From a checkpoint of a small sound classifier.
Training: muon at rate 0.0019, batches of 256.
Rows from block 5, named by matrix and row number. Rows with one number belong to one attention dimension. Each number is 200 + 20 x the weight over its row's rms, rounded and kept within 0 to 999. All counts start at 0. After the name is the row's rms in percent of the matrix's.
# q: attention query (model.blocks.5.attn.q.weight, 256x256), inputs 0-255
# k: attention key (model.blocks.5.attn.k.weight, 256x256), inputs 0-255
q.175,102,215,203,195,191,222,145,176,203,210,198,252,243,216,207,198,218,211,207,224,179,180,196,194,214,234,153,219,224,165,210,225,227,213,230,213,218,206,234,181,191,204,207,223,218,207,199,236,213,194,197,160,170,211,200,198,195,213,208,200,212,212,197,149,203,152,189,155,187,166,186,192,211,217,175,224,205,226,193,200,212,204,186,157,188,214,203,191,199,196,205,244,179,179,209,205,196,216,190,190,176,200,222,228,185,171,214,187,239,196,178,179,216,217,225,164,184,188,195,172,165,208,198,205,228,187,204,188,212,194,183,197,206,201,208,222,200,219,183,221,230,157,199,187,197,176,177,179,193,177,192,209,206,213,208,173,205,212,225,196,201,186,200,237,209,164,193,212,193,202,231,219,210,195,212,189,193,200,199,204,205,193,197,191,215,165,218,211,200,201,178,199,221,206,185,192,214,209,196,195,179,254,226,198,190,195,184,204,192,179,198,202,235,201,206,193,220,206,187,154,193,182,168,217,197,206,168,179,203,197,176,216,205,125,208,230,184,229,217,213,165,209,223,215,230,195,203,198,209,206,177,187,152,172,197,179,204
q.176,095,241,191,220,186,186,175,208,186,191,221,200,188,207,243,186,187,196,185,184,196,218,202,214,191,236,177,214,200,159,173,215,187,196,218,175,172,170,212,192,213,193,240,200,220,227,189,199,222,210,192,211,205,211,201,214,217,220,203,174,196,221,180,212,216,222,208,259,230,216,194,226,217,171,208,192,216,220,229,202,197,168,207,170,203,242,202,203,225,198,195,188,180,188,183,219,162,197,196,230,205,176,176,193,220,185,181,181,221,181,160,189,205,198,217,197,205,191,179,217,153,190,202,168,191,202,218,234,182,164,221,210,199,203,219,190,187,196,197,205,227,190,193,161,154,227,197,183,180,201,224,184,188,208,195,184,179,213,185,161,193,210,218,208,212,201,219,195,168,164,178,208,202,209,220,180,205,201,205,183,201,193,234,194,181,210,197,153,236,219,183,183,216,253,203,197,201,203,195,189,200,213,215,198,192,221,203,194,194,225,188,221,177,204,171,231,182,181,242,192,204,212,172,235,242,182,207,220,211,144,220,239,176,207,186,197,208,216,225,204,198,161,179,205,177,181,197,178,210,214,168,225,172,186,177,194,196
q.177,096,211,185,201,181,212,194,186,170,190,227,215,203,170,214,213,159,211,210,194,167,185,207,206,207,200,205,203,198,185,229,209,225,193,232,219,193,207,216,222,193,178,198,212,216,219,202,181,167,197,200,217,208,163,193,207,197,171,192,212,197,215,196,208,232,203,206,190,225,197,181,186,241,175,217,196,174,213,166,222,175,224,230,230,204,206,176,151,215,182,172,217,216,186,198,209,188,213,187,226,179,180,187,208,241,204,188,230,221,186,197,173,212,176,209,186,200,194,195,215,180,176,183,226,204,187,199,202,185,184,204,227,206,169,203,222,212,165,231,166,201,202,188,183,227,188,183,197,184,162,217,192,234,201,210,177,214,226,189,195,226,216,233,172,215,220,211,156,228,200,195,192,199,233,201,204,231,224,174,205,204,165,195,186,205,170,217,210,207,204,211,218,135,218,237,164,190,163,185,192,221,209,260,217,211,207,201,206,195,185,202,192,223,194,181,220,147,213,193,153,178,199,201,176,185,192,181,192,208,204,185,174,225,181,170,175,187,180,210,225,171,202,188,163,218,178,185,203,189,178,223,208,199,235,184,197,180
q.178,098,192,192,217,217,175,217,214,205,161,168,223,231,236,224,230,189,228,177,200,228,151,218,206,183,208,193,202,211,204,209,192,209,194,199,226,206,215,208,204,206,169,204,192,228,204,221,219,184,209,145,192,205,214,218,200,198,192,241,198,176,209,184,204,192,244,214,189,174,207,180,209,186,170,211,205,192,161,198,191,203,188,199,231,200,188,182,191,194,199,162,217,187,184,201,223,194,166,188,239,198,183,193,187,226,179,216,173,190,187,211,214,187,218,206,195,242,198,195,218,205,195,219,221,187,184,215,174,189,215,198,190,178,189,204,219,251,184,203,182,202,176,206,231,188,191,157,211,200,189,170,148,174,211,199,235,191,227,186,220,235,193,194,186,216,166,211,201,206,183,177,182,194,187,190,236,225,184,188,207,163,199,179,170,208,220,178,200,166,217,225,222,213,248,202,202,189,193,170,239,218,187,204,158,198,213,208,195,242,208,209,207,234,212,174,157,205,156,210,229,236,206,159,214,173,206,215,221,224,199,213,185,194,235,208,196,184,191,211,200,195,218,188,213,178,215,213,211,223,177,210,218,176,202,199,197,197
q.179,097,200,192,167,248,218,197,233,208,179,164,181,198,187,211,192,181,191,240,218,179,186,206,176,185,203,214,197,189,202,199,176,181,193,190,193,170,183,168,216,194,166,208,232,212,194,216,165,201,222,201,188,176,184,210,194,223,201,209,205,214,193,191,164,213,215,197,179,196,208,203,203,218,216,182,198,202,223,178,218,182,196,217,225,203,200,211,209,232,194,208,209,203,213,175,153,198,225,186,200,180,186,168,193,205,221,211,205,194,218,187,239,218,224,204,192,169,192,232,197,177,197,169,158,180,191,221,191,201,183,170,163,185,246,165,192,196,207,198,220,176,191,201,222,198,222,197,217,220,227,190,209,187,220,215,212,174,220,208,221,199,222,246,175,227,228,193,201,236,220,182,227,185,210,183,215,183,188,219,193,213,221,205,207,164,187,227,189,193,228,198,225,182,230,156,199,208,224,182,223,219,214,235,180,184,178,162,176,223,199,219,245,218,242,209,175,217,190,207,200,151,224,219,225,197,203,220,190,174,190,213,204,175,182,183,226,214,172,191,226,211,211,214,194,213,200,219,183,244,160,195,212,217,214,239,199,212
q.180,091,243,206,201,216,219,225,201,215,188,168,199,211,221,171,188,202,210,232,195,196,168,152,196,179,222,190,227,194,192,184,194,153,183,196,212,192,212,195,196,199,220,197,220,170,202,240,209,228,171,145,225,174,205,189,226,237,210,217,211,219,177,176,165,197,214,208,212,212,205,221,179,163,195,201,192,219,186,193,195,187,173,177,199,188,201,210,197,199,200,233,198,204,177,196,186,226,208,219,225,173,207,213,223,200,166,173,153,188,201,192,189,194,200,217,215,213,169,214,208,172,187,181,176,193,177,164,173,202,218,199,197,205,196,205,244,191,177,193,202,205,202,204,185,193,208,177,201,216,196,195,177,191,231,203,195,191,204,192,172,176,212,221,170,219,215,184,183,216,199,211,205,203,206,184,192,216,182,202,187,189,162,218,204,177,195,233,223,192,204,208,177,174,232,172,218,168,223,175,217,203,232,199,208,211,192,185,174,218,186,229,217,188,218,179,207,204,188,183,146,211,181,210,237,189,223,213,244,211,179,149,208,184,203,197,196,194,221,220,177,223,223,219,197,239,235,220,170,168,227,201,157,201,159,184,211,174
q.181,105,173,177,205,196,177,222,199,193,189,214,183,192,240,245,203,171,230,252,212,201,213,196,213,202,211,191,193,225,199,221,200,206,208,172,203,199,213,187,203,223,192,227,221,190,197,189,210,193,185,195,209,171,218,203,186,189,197,187,194,204,180,167,166,196,215,164,192,213,162,219,207,256,205,197,187,232,193,225,189,222,229,247,219,210,222,212,191,175,208,185,189,176,170,175,197,177,223,196,218,198,183,212,202,256,198,184,205,153,174,243,212,210,206,212,207,213,188,186,200,209,233,202,188,155,214,243,210,186,166,194,214,215,187,202,191,176,216,233,178,204,177,187,202,206,204,251,188,176,236,209,188,219,197,191,210,177,200,175,218,196,206,216,173,220,157,235,221,199,205,185,185,188,213,198,200,233,198,172,214,174,196,230,176,197,237,185,209,174,221,176,170,201,211,181,174,203,235,149,187,161,213,233,203,168,206,211,210,206,194,199,191,198,218,211,187,205,195,202,237,208,204,205,174,172,176,178,200,173,182,209,170,196,166,182,220,189,200,201,199,214,183,210,196,193,212,206,203,204,194,191,203,206,209,232,208,244
q.182,112,213,204,262,209,193,185,215,203,178,185,188,223,202,194,194,188,203,205,197,204,199,203,167,161,214,160,181,209,198,150,226,196,176,218,195,216,168,217,211,163,179,176,188,204,236,209,189,229,222,204,208,153,191,195,172,202,199,143,212,217,206,201,200,177,218,248,200,236,188,193,206,227,191,171,173,163,230,183,226,204,215,161,156,197,215,212,218,196,242,219,201,180,184,176,204,183,170,211,214,202,198,163,214,194,190,203,179,201,199,203,214,185,218,212,191,219,175,191,179,201,210,209,228,221,207,184,221,214,218,190,189,197,216,191,224,222,221,177,181,174,190,172,221,194,204,203,183,215,196,206,197,204,201,210,185,233,206,234,200,204,219,198,215,227,209,235,183,188,217,201,212,219,199,176,250,182,173,224,230,235,215,176,222,194,191,233,208,174,199,196,178,185,190,169,218,188,194,201,206,202,211,193,196,175,223,191,206,166,209,178,232,184,184,202,218,226,174,196,229,227,203,236,221,191,203,202,174,191,162,213,219,205,195,215,217,204,205,221,213,220,176,203,191,235,223,198,173,199,168,191,207,211,224,218,228,162
q.183,095,193,209,221,198,184,191,210,195,206,219,174,220,209,208,227,174,204,157,208,233,196,202,198,190,190,210,203,219,186,208,180,197,171,183,205,166,203,238,228,235,196,207,203,197,189,207,216,216,223,186,207,253,217,205,185,238,190,195,205,193,189,216,164,205,209,174,186,221,192,226,198,195,200,181,210,180,211,214,220,195,232,204,234,235,209,168,195,232,197,170,204,211,223,200,205,229,211,187,210,171,230,213,206,235,212,212,228,200,213,236,201,207,182,210,193,196,185,217,242,203,221,194,201,190,180,214,236,165,199,209,173,177,220,199,163,181,203,172,187,213,211,194,221,161,169,196,198,202,184,194,164,206,198,259,213,148,169,184,176,196,189,167,212,196,208,217,200,199,173,199,222,207,227,242,192,210,184,213,192,184,183,207,207,229,184,163,189,217,193,177,174,225,205,205,183,206,220,183,207,179,232,221,178,212,197,189,192,183,171,188,160,249,166,185,183,217,212,206,233,211,183,178,205,212,180,215,176,200,160,216,226,164,197,176,189,200,198,229,212,203,200,240,209,161,198,172,187,204,209,181,195,197,184,159,204,186
q.184,097,240,172,224,202,220,194,231,190,204,210,172,210,204,174,212,182,203,182,193,204,206,211,220,185,165,189,206,178,215,189,191,209,178,237,209,183,186,211,199,193,205,187,182,184,192,235,186,164,210,217,226,196,187,220,187,218,191,194,240,175,205,216,200,204,217,163,167,202,224,213,232,223,224,206,222,206,203,180,212,178,188,164,206,227,218,233,208,209,216,215,212,179,177,189,183,206,208,224,168,210,199,185,166,215,196,199,188,184,204,166,199,185,184,206,190,175,202,179,230,198,186,167,170,172,211,210,223,224,226,203,195,175,231,212,184,223,236,228,194,206,168,204,212,182,196,200,203,198,222,197,191,202,169,171,216,198,184,190,208,167,217,233,181,209,218,242,166,180,205,176,196,230,177,204,200,194,196,240,216,215,206,162,167,200,162,223,201,243,194,187,215,203,170,216,186,216,180,210,195,210,240,200,206,192,199,211,230,249,213,192,215,190,182,176,201,221,176,199,172,188,178,225,176,195,177,186,239,177,169,186,217,167,245,211,233,211,243,222,189,230,186,209,193,204,220,172,212,188,174,222,181,195,192,221,184,206
q.185,088,209,215,162,183,215,230,221,226,197,201,175,215,184,186,198,198,176,212,250,187,230,199,192,211,173,183,209,180,179,161,199,224,236,211,195,193,165,225,184,220,167,217,215,189,193,183,195,197,200,147,139,203,217,188,216,187,199,164,197,261,215,222,238,238,179,196,196,225,212,207,165,176,190,175,208,212,184,184,174,223,199,216,186,216,223,219,197,233,224,206,234,188,200,198,185,227,200,185,215,206,182,199,216,230,142,194,217,186,199,195,202,230,209,197,154,203,174,180,214,167,174,191,243,185,170,168,206,218,184,176,198,202,216,165,203,191,170,222,214,178,193,186,217,177,185,234,187,211,188,209,180,191,190,187,207,220,201,206,207,185,206,194,192,192,178,227,169,185,185,199,176,217,209,180,187,189,215,227,196,225,209,213,204,235,207,212,183,208,191,202,215,214,180,186,193,210,216,209,196,226,221,210,187,210,201,182,185,199,182,175,243,223,205,193,215,167,187,195,178,216,230,174,179,207,220,214,221,185,189,181,176,219,207,181,174,186,171,183,218,205,190,208,184,185,159,217,217,209,187,202,180,208,213,179,209,183
q.186,104,198,188,193,217,226,183,204,179,200,212,207,183,198,184,223,204,183,163,205,214,218,148,206,189,197,193,187,231,179,178,222,229,197,192,235,210,182,214,205,206,208,221,223,179,180,178,210,198,194,206,196,224,209,213,172,214,204,184,198,213,223,149,157,163,191,205,196,193,186,209,176,209,180,166,157,220,191,214,220,217,207,225,184,202,207,181,162,181,205,206,203,185,183,214,179,219,193,192,204,199,182,199,223,246,207,195,190,169,204,241,220,185,220,164,180,214,196,174,219,167,208,234,225,206,212,205,174,215,184,205,215,193,229,186,225,181,218,210,198,219,188,226,186,202,183,244,207,155,178,219,197,189,231,194,210,151,240,195,185,231,189,223,222,180,159,221,193,199,201,218,174,218,204,180,175,183,212,155,212,201,252,195,188,205,230,201,227,179,215,200,183,181,206,230,189,195,207,181,226,221,190,168,216,232,190,199,211,179,174,209,199,197,213,200,188,211,218,194,188,201,167,181,196,196,214,210,200,211,207,146,201,218,205,204,216,196,223,182,201,218,173,198,218,199,238,208,229,198,156,189,160,188,208,222,181,216
q.187,100,168,204,200,213,225,200,212,193,177,199,168,222,187,224,196,240,200,173,160,156,200,196,188,182,206,182,182,190,218,202,214,191,170,176,187,190,212,163,220,207,195,190,234,195,200,211,181,178,162,189,211,179,195,161,169,225,208,165,204,198,160,204,217,198,191,192,182,180,184,211,161,165,240,207,167,176,216,183,162,229,224,222,196,180,195,196,235,196,223,251,164,165,201,190,210,206,207,195,191,224,188,171,200,209,219,206,179,207,188,219,209,182,195,225,192,220,212,202,211,141,181,195,182,218,181,186,211,195,193,224,198,226,202,186,199,189,206,208,208,187,177,202,212,226,205,201,193,187,194,207,201,192,183,192,223,233,190,220,199,191,226,250,207,219,210,225,196,194,206,186,207,220,233,159,185,207,207,213,202,200,156,216,212,202,197,214,200,212,218,186,252,168,212,204,177,208,190,185,205,215,209,172,184,194,191,205,201,206,209,233,239,170,216,257,192,208,175,218,172,203,215,182,194,187,219,193,195,201,179,195,207,190,181,180,167,202,195,214,174,196,223,182,185,188,181,217,236,200,201,171,184,248,180,215,193,157
q.188,102,207,210,189,229,218,193,181,198,191,205,226,222,216,222,192,200,207,227,218,184,189,205,217,171,218,195,241,220,224,229,206,205,199,189,197,163,198,194,187,239,200,195,208,202,201,217,185,171,199,237,200,206,199,195,207,203,216,205,185,206,195,194,197,174,174,210,191,176,206,165,201,206,199,189,178,221,192,215,203,210,188,209,214,189,185,192,194,198,176,221,209,209,183,177,227,188,183,171,163,209,205,154,148,198,205,204,181,183,210,202,224,167,202,201,215,234,182,197,221,250,196,215,189,179,241,197,152,214,224,180,252,235,175,222,184,186,191,196,173,221,195,203,185,190,187,205,228,211,167,199,198,202,173,196,226,161,233,185,227,195,189,185,238,194,185,185,232,192,206,214,218,181,218,206,160,234,184,242,203,228,209,181,222,200,220,203,181,189,219,184,214,156,229,208,214,182,176,212,210,206,196,226,207,201,192,189,158,189,197,188,187,173,171,155,228,233,214,198,228,189,193,183,210,193,200,220,238,212,221,181,201,214,152,223,199,192,242,223,180,209,212,223,240,188,223,212,189,214,207,195,216,181,171,178,186,184
k.175,096,207,157,210,222,201,206,209,210,193,192,175,201,199,189,189,226,214,223,162,169,177,219,192,215,226,190,227,221,214,183,246,193,244,195,178,211,218,167,185,173,197,202,220,175,185,192,198,180,172,215,225,164,209,227,178,198,225,217,193,198,181,222,182,241,175,207,162,228,163,174,175,197,174,202,236,214,189,222,207,201,200,195,208,179,194,217,201,197,175,213,176,170,206,210,213,160,194,203,193,220,221,194,217,197,165,194,211,165,181,192,172,199,209,182,169,205,169,262,218,198,201,216,181,238,211,219,182,199,184,176,195,176,217,222,165,174,213,178,197,195,180,219,181,215,185,178,164,177,197,190,214,216,201,210,214,215,179,194,231,165,212,204,230,208,194,215,205,188,208,196,194,196,164,162,211,159,218,195,162,247,185,187,220,201,191,196,184,169,173,213,181,162,228,213,223,187,197,187,209,177,198,217,199,179,169,199,200,174,195,164,225,201,213,220,199,188,190,204,208,230,183,192,226,215,183,197,182,233,191,213,203,225,194,191,229,193,233,230,205,203,191,210,196,208,181,202,205,189,194,181,221,174,217,167,214,209
k.176,098,198,186,191,222,226,193,216,234,209,185,173,204,197,200,221,220,209,220,169,231,196,192,206,168,221,185,180,213,198,201,188,208,208,217,198,175,172,247,180,224,183,221,199,199,164,201,193,208,211,184,194,182,206,217,196,193,239,190,209,201,222,154,198,183,223,189,240,215,192,226,202,217,215,202,204,255,183,194,178,167,173,186,177,188,228,198,204,251,188,196,176,185,164,183,192,215,209,230,195,208,193,164,197,198,187,187,220,201,228,180,214,195,156,222,183,225,198,172,232,162,195,183,186,202,220,208,169,177,184,232,210,209,198,228,179,211,205,250,169,224,195,209,205,175,219,180,163,184,217,199,221,189,206,198,195,187,213,196,195,198,233,185,205,217,166,202,228,235,192,200,170,198,203,219,198,228,212,175,198,185,164,168,183,224,235,194,197,200,206,197,184,191,213,200,205,191,218,228,235,199,237,211,207,172,213,194,217,205,164,173,194,201,213,178,162,189,190,219,204,211,196,197,202,214,211,196,199,256,230,222,228,173,171,177,240,208,174,218,200,215,182,197,189,211,213,195,205,232,212,205,190,175,192,223,222,230
k.177,095,212,197,205,211,167,214,223,189,187,235,184,165,238,161,179,189,212,175,184,168,192,196,192,206,202,203,199,223,177,167,208,188,186,219,213,224,198,220,190,200,198,182,175,244,185,163,185,201,196,196,211,206,206,200,238,217,252,199,238,200,218,198,199,216,173,194,187,195,189,180,189,200,203,154,175,233,188,201,215,225,208,172,193,182,214,188,178,230,182,188,182,204,198,198,258,175,190,193,182,226,204,235,217,228,211,202,175,164,227,220,211,190,173,179,190,210,202,184,192,186,185,174,198,216,185,191,232,184,184,214,213,202,204,203,191,175,219,179,216,221,204,182,202,175,199,176,174,181,233,211,204,225,216,213,205,235,199,210,182,192,232,184,198,214,202,202,173,236,210,180,184,206,208,194,222,180,216,202,197,198,156,191,210,208,145,192,195,204,226,215,194,191,190,221,163,237,177,223,210,216,227,208,230,197,236,201,230,221,225,173,208,207,199,178,197,202,207,209,200,229,186,170,227,212,217,207,187,239,197,181,212,194,205,146,206,213,209,175,231,181,182,211,168,200,235,201,203,201,199,202,222,174,181,220,218,250
k.178,090,210,224,227,230,202,187,231,204,180,208,234,188,179,210,228,176,186,215,224,190,208,186,194,203,218,225,198,199,220,225,209,171,206,216,229,215,230,189,206,206,178,215,191,194,230,189,212,171,205,169,196,211,204,169,179,207,186,196,181,206,201,215,176,224,202,184,193,184,167,215,185,208,192,200,213,183,174,197,225,213,176,183,169,182,235,239,218,173,213,154,213,187,195,164,175,210,207,207,225,234,180,193,206,201,209,211,223,186,178,216,252,188,189,202,189,208,161,202,153,190,220,228,167,187,180,227,214,197,212,172,203,236,223,186,165,194,196,205,156,189,150,197,192,216,181,197,208,230,186,201,164,237,193,206,223,223,173,216,178,224,174,199,194,200,158,193,170,196,188,220,200,224,200,209,232,234,203,186,209,220,214,187,175,201,198,160,194,178,210,158,208,234,205,199,193,221,196,205,203,216,214,192,201,216,203,173,175,214,188,198,191,180,226,228,220,209,178,188,210,195,196,153,191,194,245,192,188,195,224,190,191,185,221,220,213,178,200,193,202,194,224,211,231,205,220,175,206,204,186,175,233,214,158,165,197,187
k.179,096,186,181,193,219,181,203,163,234,230,205,208,166,215,202,224,189,191,227,210,186,227,227,224,213,158,209,194,175,198,199,214,200,176,193,222,167,189,146,214,221,203,186,198,204,199,188,208,185,195,189,177,175,148,237,231,209,208,207,203,233,147,214,208,210,204,214,132,200,195,204,227,206,196,201,190,172,195,188,190,208,199,218,183,226,177,204,232,202,233,199,197,192,185,207,156,207,190,170,219,218,190,186,184,203,193,201,226,176,221,203,189,199,183,220,193,196,167,211,205,175,182,221,170,205,165,216,205,201,190,198,208,207,203,191,190,168,160,156,191,178,222,163,193,221,163,206,204,233,214,187,221,202,231,197,198,210,193,202,204,217,213,231,223,209,159,222,188,201,204,172,214,217,204,219,193,236,211,202,198,231,221,226,193,196,176,216,166,192,216,186,202,176,167,185,179,238,208,156,165,210,199,183,201,209,208,236,215,205,224,193,191,185,191,184,195,211,187,218,191,193,163,169,203,193,204,202,190,236,207,190,192,184,216,219,199,236,169,214,171,166,234,184,177,194,226,224,184,201,181,206,198,204,206,213,209,192
k.180,099,217,176,178,200,201,242,190,211,181,195,211,199,207,230,209,211,213,254,187,180,174,150,199,206,215,216,223,193,192,188,192,201,186,182,215,134,224,197,181,232,200,208,215,221,209,236,214,215,194,173,207,187,177,233,192,206,187,202,199,198,192,219,212,203,217,227,221,212,179,198,202,196,205,245,235,183,176,195,222,203,176,210,200,208,167,184,216,223,220,220,180,167,203,205,217,191,221,162,200,216,201,184,176,236,170,183,193,206,183,222,199,191,195,223,174,209,187,231,197,195,199,213,184,216,205,211,206,186,195,232,187,185,205,195,197,188,188,201,192,199,227,210,185,211,184,171,198,199,169,194,187,184,220,180,233,196,189,248,222,194,222,232,220,183,194,184,206,219,174,177,202,197,179,191,188,203,223,217,177,201,208,184,202,205,187,173,225,177,229,201,201,173,212,188,213,205,167,171,228,221,215,203,207,163,210,237,186,194,233,190,208,187,239,194,167,197,186,203,229,208,218,165,228,181,187,175,184,184,241,134,231,192,197,192,227,203,167,222,188,199,188,202,215,163,215,209,159,216,221,179,220,191,183,222,202,159
k.181,101,201,197,185,233,189,201,246,174,207,237,178,206,205,223,216,181,247,219,176,227,189,195,225,210,196,148,183,231,177,219,209,151,198,230,183,214,191,189,180,195,163,213,203,216,206,190,219,170,176,171,180,193,202,204,219,200,194,236,200,207,208,204,213,192,187,203,201,216,185,212,179,219,190,155,210,226,197,226,213,206,217,196,244,204,242,215,175,191,229,177,177,178,188,168,176,185,235,176,215,210,211,173,180,193,216,215,215,210,206,199,209,186,164,207,214,214,191,195,206,231,206,201,249,200,203,170,214,192,194,217,224,208,179,178,176,196,174,231,197,184,201,237,186,210,207,225,193,176,206,202,212,206,189,203,197,184,244,195,190,207,207,179,203,200,187,213,215,187,218,198,205,223,235,191,187,226,200,181,228,193,207,222,225,161,190,196,197,180,202,212,203,197,202,194,195,219,210,192,209,184,215,190,226,234,197,245,186,223,174,232,197,213,200,220,170,186,221,211,234,201,167,218,179,185,203,218,214,182,225,189,197,160,171,254,128,184,200,217,212,206,194,177,219,212,194,178,201,217,187,201,216,218,207,200,201,225
k.182,116,244,173,216,241,230,174,210,185,221,225,173,228,225,205,194,219,170,242,226,217,191,206,176,192,160,177,188,203,188,180,203,233,196,192,201,195,247,188,226,193,173,172,188,180,215,189,209,205,182,193,195,190,213,205,184,214,203,173,227,184,194,183,205,204,214,180,191,204,185,227,216,224,203,209,210,193,198,192,207,182,180,197,192,191,220,227,179,175,201,174,226,233,203,189,193,239,174,191,205,222,199,176,220,174,208,200,234,179,214,185,152,223,186,192,202,255,182,223,222,169,221,191,186,218,211,192,164,229,183,204,154,211,171,183,221,226,195,169,177,158,190,181,218,202,213,201,186,182,238,206,205,222,201,183,202,223,183,193,217,220,188,199,176,194,219,178,219,205,215,163,228,172,186,228,171,187,180,202,196,221,187,208,201,216,215,252,164,232,202,218,193,197,170,167,204,184,194,202,191,199,200,188,160,220,214,198,218,191,205,193,172,189,202,189,186,214,156,183,201,232,179,217,181,191,193,200,204,233,219,185,191,202,206,190,206,202,193,237,181,192,232,189,226,188,211,217,215,215,226,215,216,189,220,173,213,217
k.183,095,184,223,190,222,198,193,190,206,236,203,182,204,201,196,247,206,224,201,223,192,242,226,216,248,211,174,194,230,205,208,210,192,218,214,176,185,199,223,187,215,208,191,185,167,227,214,186,178,196,168,207,218,244,207,203,176,149,208,203,197,150,215,177,203,204,210,224,175,218,183,187,163,228,213,209,183,198,203,219,187,201,178,179,210,255,182,227,224,178,213,160,205,229,177,209,206,219,187,184,204,195,233,186,176,203,172,263,178,195,227,219,178,195,166,207,238,197,192,226,183,206,202,207,211,194,191,171,182,210,202,220,195,183,230,217,211,163,192,186,212,200,185,239,189,205,211,191,235,193,220,180,183,193,206,205,217,186,219,180,152,194,219,198,188,221,185,204,193,196,239,185,230,215,222,168,212,222,173,210,210,186,196,218,227,212,175,207,195,168,204,199,189,200,165,222,184,201,189,212,190,180,194,202,185,206,202,169,236,184,194,176,203,174,196,199,196,172,234,207,184,177,198,165,197,232,199,174,195,192,212,167,207,191,245,192,186,222,179,214,197,213,205,202,179,199,188,188,222,180,225,188,167,179,199,201,200
k.184,103,182,177,194,232,182,210,197,215,220,210,203,213,225,182,220,200,221,175,194,202,221,215,216,216,225,174,211,208,206,174,224,225,188,193,197,214,198,190,216,201,206,217,193,203,184,196,193,208,214,212,185,185,204,200,225,195,205,188,201,175,220,167,202,179,197,170,224,180,236,143,176,192,208,213,206,199,201,207,197,174,210,187,165,198,196,221,234,192,220,223,179,233,204,169,232,205,182,206,174,183,210,186,170,175,228,189,217,187,222,183,227,246,222,180,161,208,193,247,232,204,215,225,198,148,235,200,240,194,186,179,219,189,206,197,225,227,206,216,163,156,209,153,215,148,183,189,181,183,204,209,168,205,194,201,228,198,203,213,205,189,210,162,213,207,188,222,190,230,197,190,200,210,192,198,187,188,213,184,201,211,204,203,170,224,192,204,236,235,225,215,176,198,164,174,196,227,190,211,217,219,206,179,232,200,223,181,226,213,215,184,169,228,173,151,220,175,214,193,199,184,194,212,190,217,172,175,186,177,195,188,205,173,209,194,222,225,177,243,194,220,209,174,226,180,181,205,210,202,173,202,208,186,224,201,181,190
k.185,094,179,192,197,205,186,203,170,214,198,217,205,207,191,201,208,235,177,189,200,194,181,198,204,187,222,236,176,216,184,184,190,226,197,197,165,190,185,211,198,216,212,194,234,193,161,181,226,202,221,174,182,192,194,187,162,219,212,187,172,195,215,199,201,212,174,196,192,215,196,185,231,214,178,215,218,170,192,194,238,168,187,224,236,201,190,165,185,221,215,190,217,186,185,232,199,211,173,182,236,224,224,223,183,246,203,202,214,184,231,174,181,206,183,197,204,240,221,182,168,200,160,209,163,201,211,204,207,211,179,175,205,231,190,226,200,216,172,192,195,181,207,211,167,249,145,193,194,214,206,185,184,234,189,210,196,189,238,209,235,245,215,190,217,190,206,177,188,185,195,161,193,205,218,195,198,192,192,205,180,167,186,189,196,213,214,226,174,191,164,199,161,179,187,195,184,184,195,223,217,198,203,212,200,167,223,185,228,168,196,197,206,178,223,208,211,195,219,188,190,165,191,193,158,202,206,231,204,213,180,210,194,197,190,193,202,248,200,189,220,212,207,212,207,208,225,201,264,191,183,249,193,181,201,192,167,187
k.186,109,195,190,198,200,197,198,194,209,194,191,182,210,197,211,211,198,220,226,193,211,175,178,199,175,187,165,187,191,187,175,221,168,216,229,177,218,154,203,198,212,179,164,196,197,210,157,224,176,179,200,227,175,195,204,205,215,211,158,221,246,217,212,177,197,189,185,205,220,196,237,178,177,209,158,207,196,194,250,197,240,177,239,195,193,186,194,190,165,202,211,232,182,216,207,234,208,190,206,190,200,187,159,214,189,205,189,235,225,201,181,183,228,176,170,204,237,267,153,203,206,200,197,234,219,196,183,209,183,172,211,192,172,228,229,186,170,222,195,194,173,197,175,218,226,204,192,206,184,209,193,187,216,225,225,204,174,202,197,188,216,223,190,158,193,185,205,226,199,210,203,216,186,189,174,184,171,184,187,235,204,158,236,209,201,214,185,249,187,206,193,195,188,198,191,236,180,210,179,197,204,167,185,205,196,211,228,177,207,210,198,225,186,195,224,209,215,209,213,213,183,194,205,194,184,217,223,219,179,193,172,203,203,220,210,180,213,215,189,165,222,176,222,211,167,212,211,222,211,211,167,221,198,219,193,217,175
k.187,103,187,226,176,204,218,222,204,226,197,208,183,205,221,222,193,221,160,157,188,173,202,176,199,193,204,195,219,173,215,208,218,191,200,196,240,175,209,195,207,164,203,184,193,188,181,181,195,194,195,208,189,174,171,178,185,209,202,209,215,232,203,206,225,165,170,180,208,198,203,202,215,220,202,198,192,215,216,190,206,197,192,225,207,200,210,206,206,183,199,175,225,184,173,194,196,232,174,191,203,241,220,192,196,206,232,203,189,168,191,211,214,220,187,237,187,221,216,209,241,168,225,175,208,208,199,207,191,186,235,225,192,174,168,183,198,188,211,231,227,168,191,205,189,220,190,221,170,165,219,170,195,210,222,200,189,215,188,234,183,260,214,193,192,186,212,247,207,198,183,160,179,198,207,205,206,207,216,188,183,231,237,199,184,187,207,198,194,183,221,226,193,156,167,176,181,216,212,217,177,183,211,188,124,197,200,204,204,194,174,191,217,206,204,183,194,216,206,184,183,198,190,190,199,206,216,213,224,192,230,236,168,187,151,212,206,213,178,237,181,218,185,195,196,187,169,227,218,217,188,214,161,225,195,211,254,194
k.188,100,171,184,198,190,197,180,234,209,196,207,205,245,186,191,186,218,215,222,224,198,216,200,212,222,193,187,241,211,198,240,149,205,239,200,172,196,193,208,170,198,150,229,187,192,205,216,187,201,151,229,155,194,195,195,201,210,180,205,201,215,190,207,186,214,180,210,187,201,196,228,180,215,178,157,200,226,204,214,205,177,235,241,179,218,188,180,203,224,207,197,200,214,196,197,187,206,188,177,205,187,206,205,218,191,205,186,170,167,194,203,203,191,202,219,205,171,201,233,211,212,206,195,184,217,203,206,192,214,209,212,223,201,200,201,177,185,229,210,225,246,200,180,183,180,178,188,197,234,205,195,193,242,201,221,173,189,215,211,182,227,214,151,196,179,188,205,211,204,189,190,233,198,208,240,220,202,208,192,252,198,226,180,201,201,162,133,214,170,180,201,182,207,218,211,218,204,191,206,223,226,197,214,200,207,173,181,184,197,190,158,251,186,247,199,200,221,186,218,197,202,208,182,209,194,199,171,189,216,215,166,217,181,182,177,263,180,175,215,194,224,202,207,217,217,180,193,209,197,197,207,183,229,199,198,215,185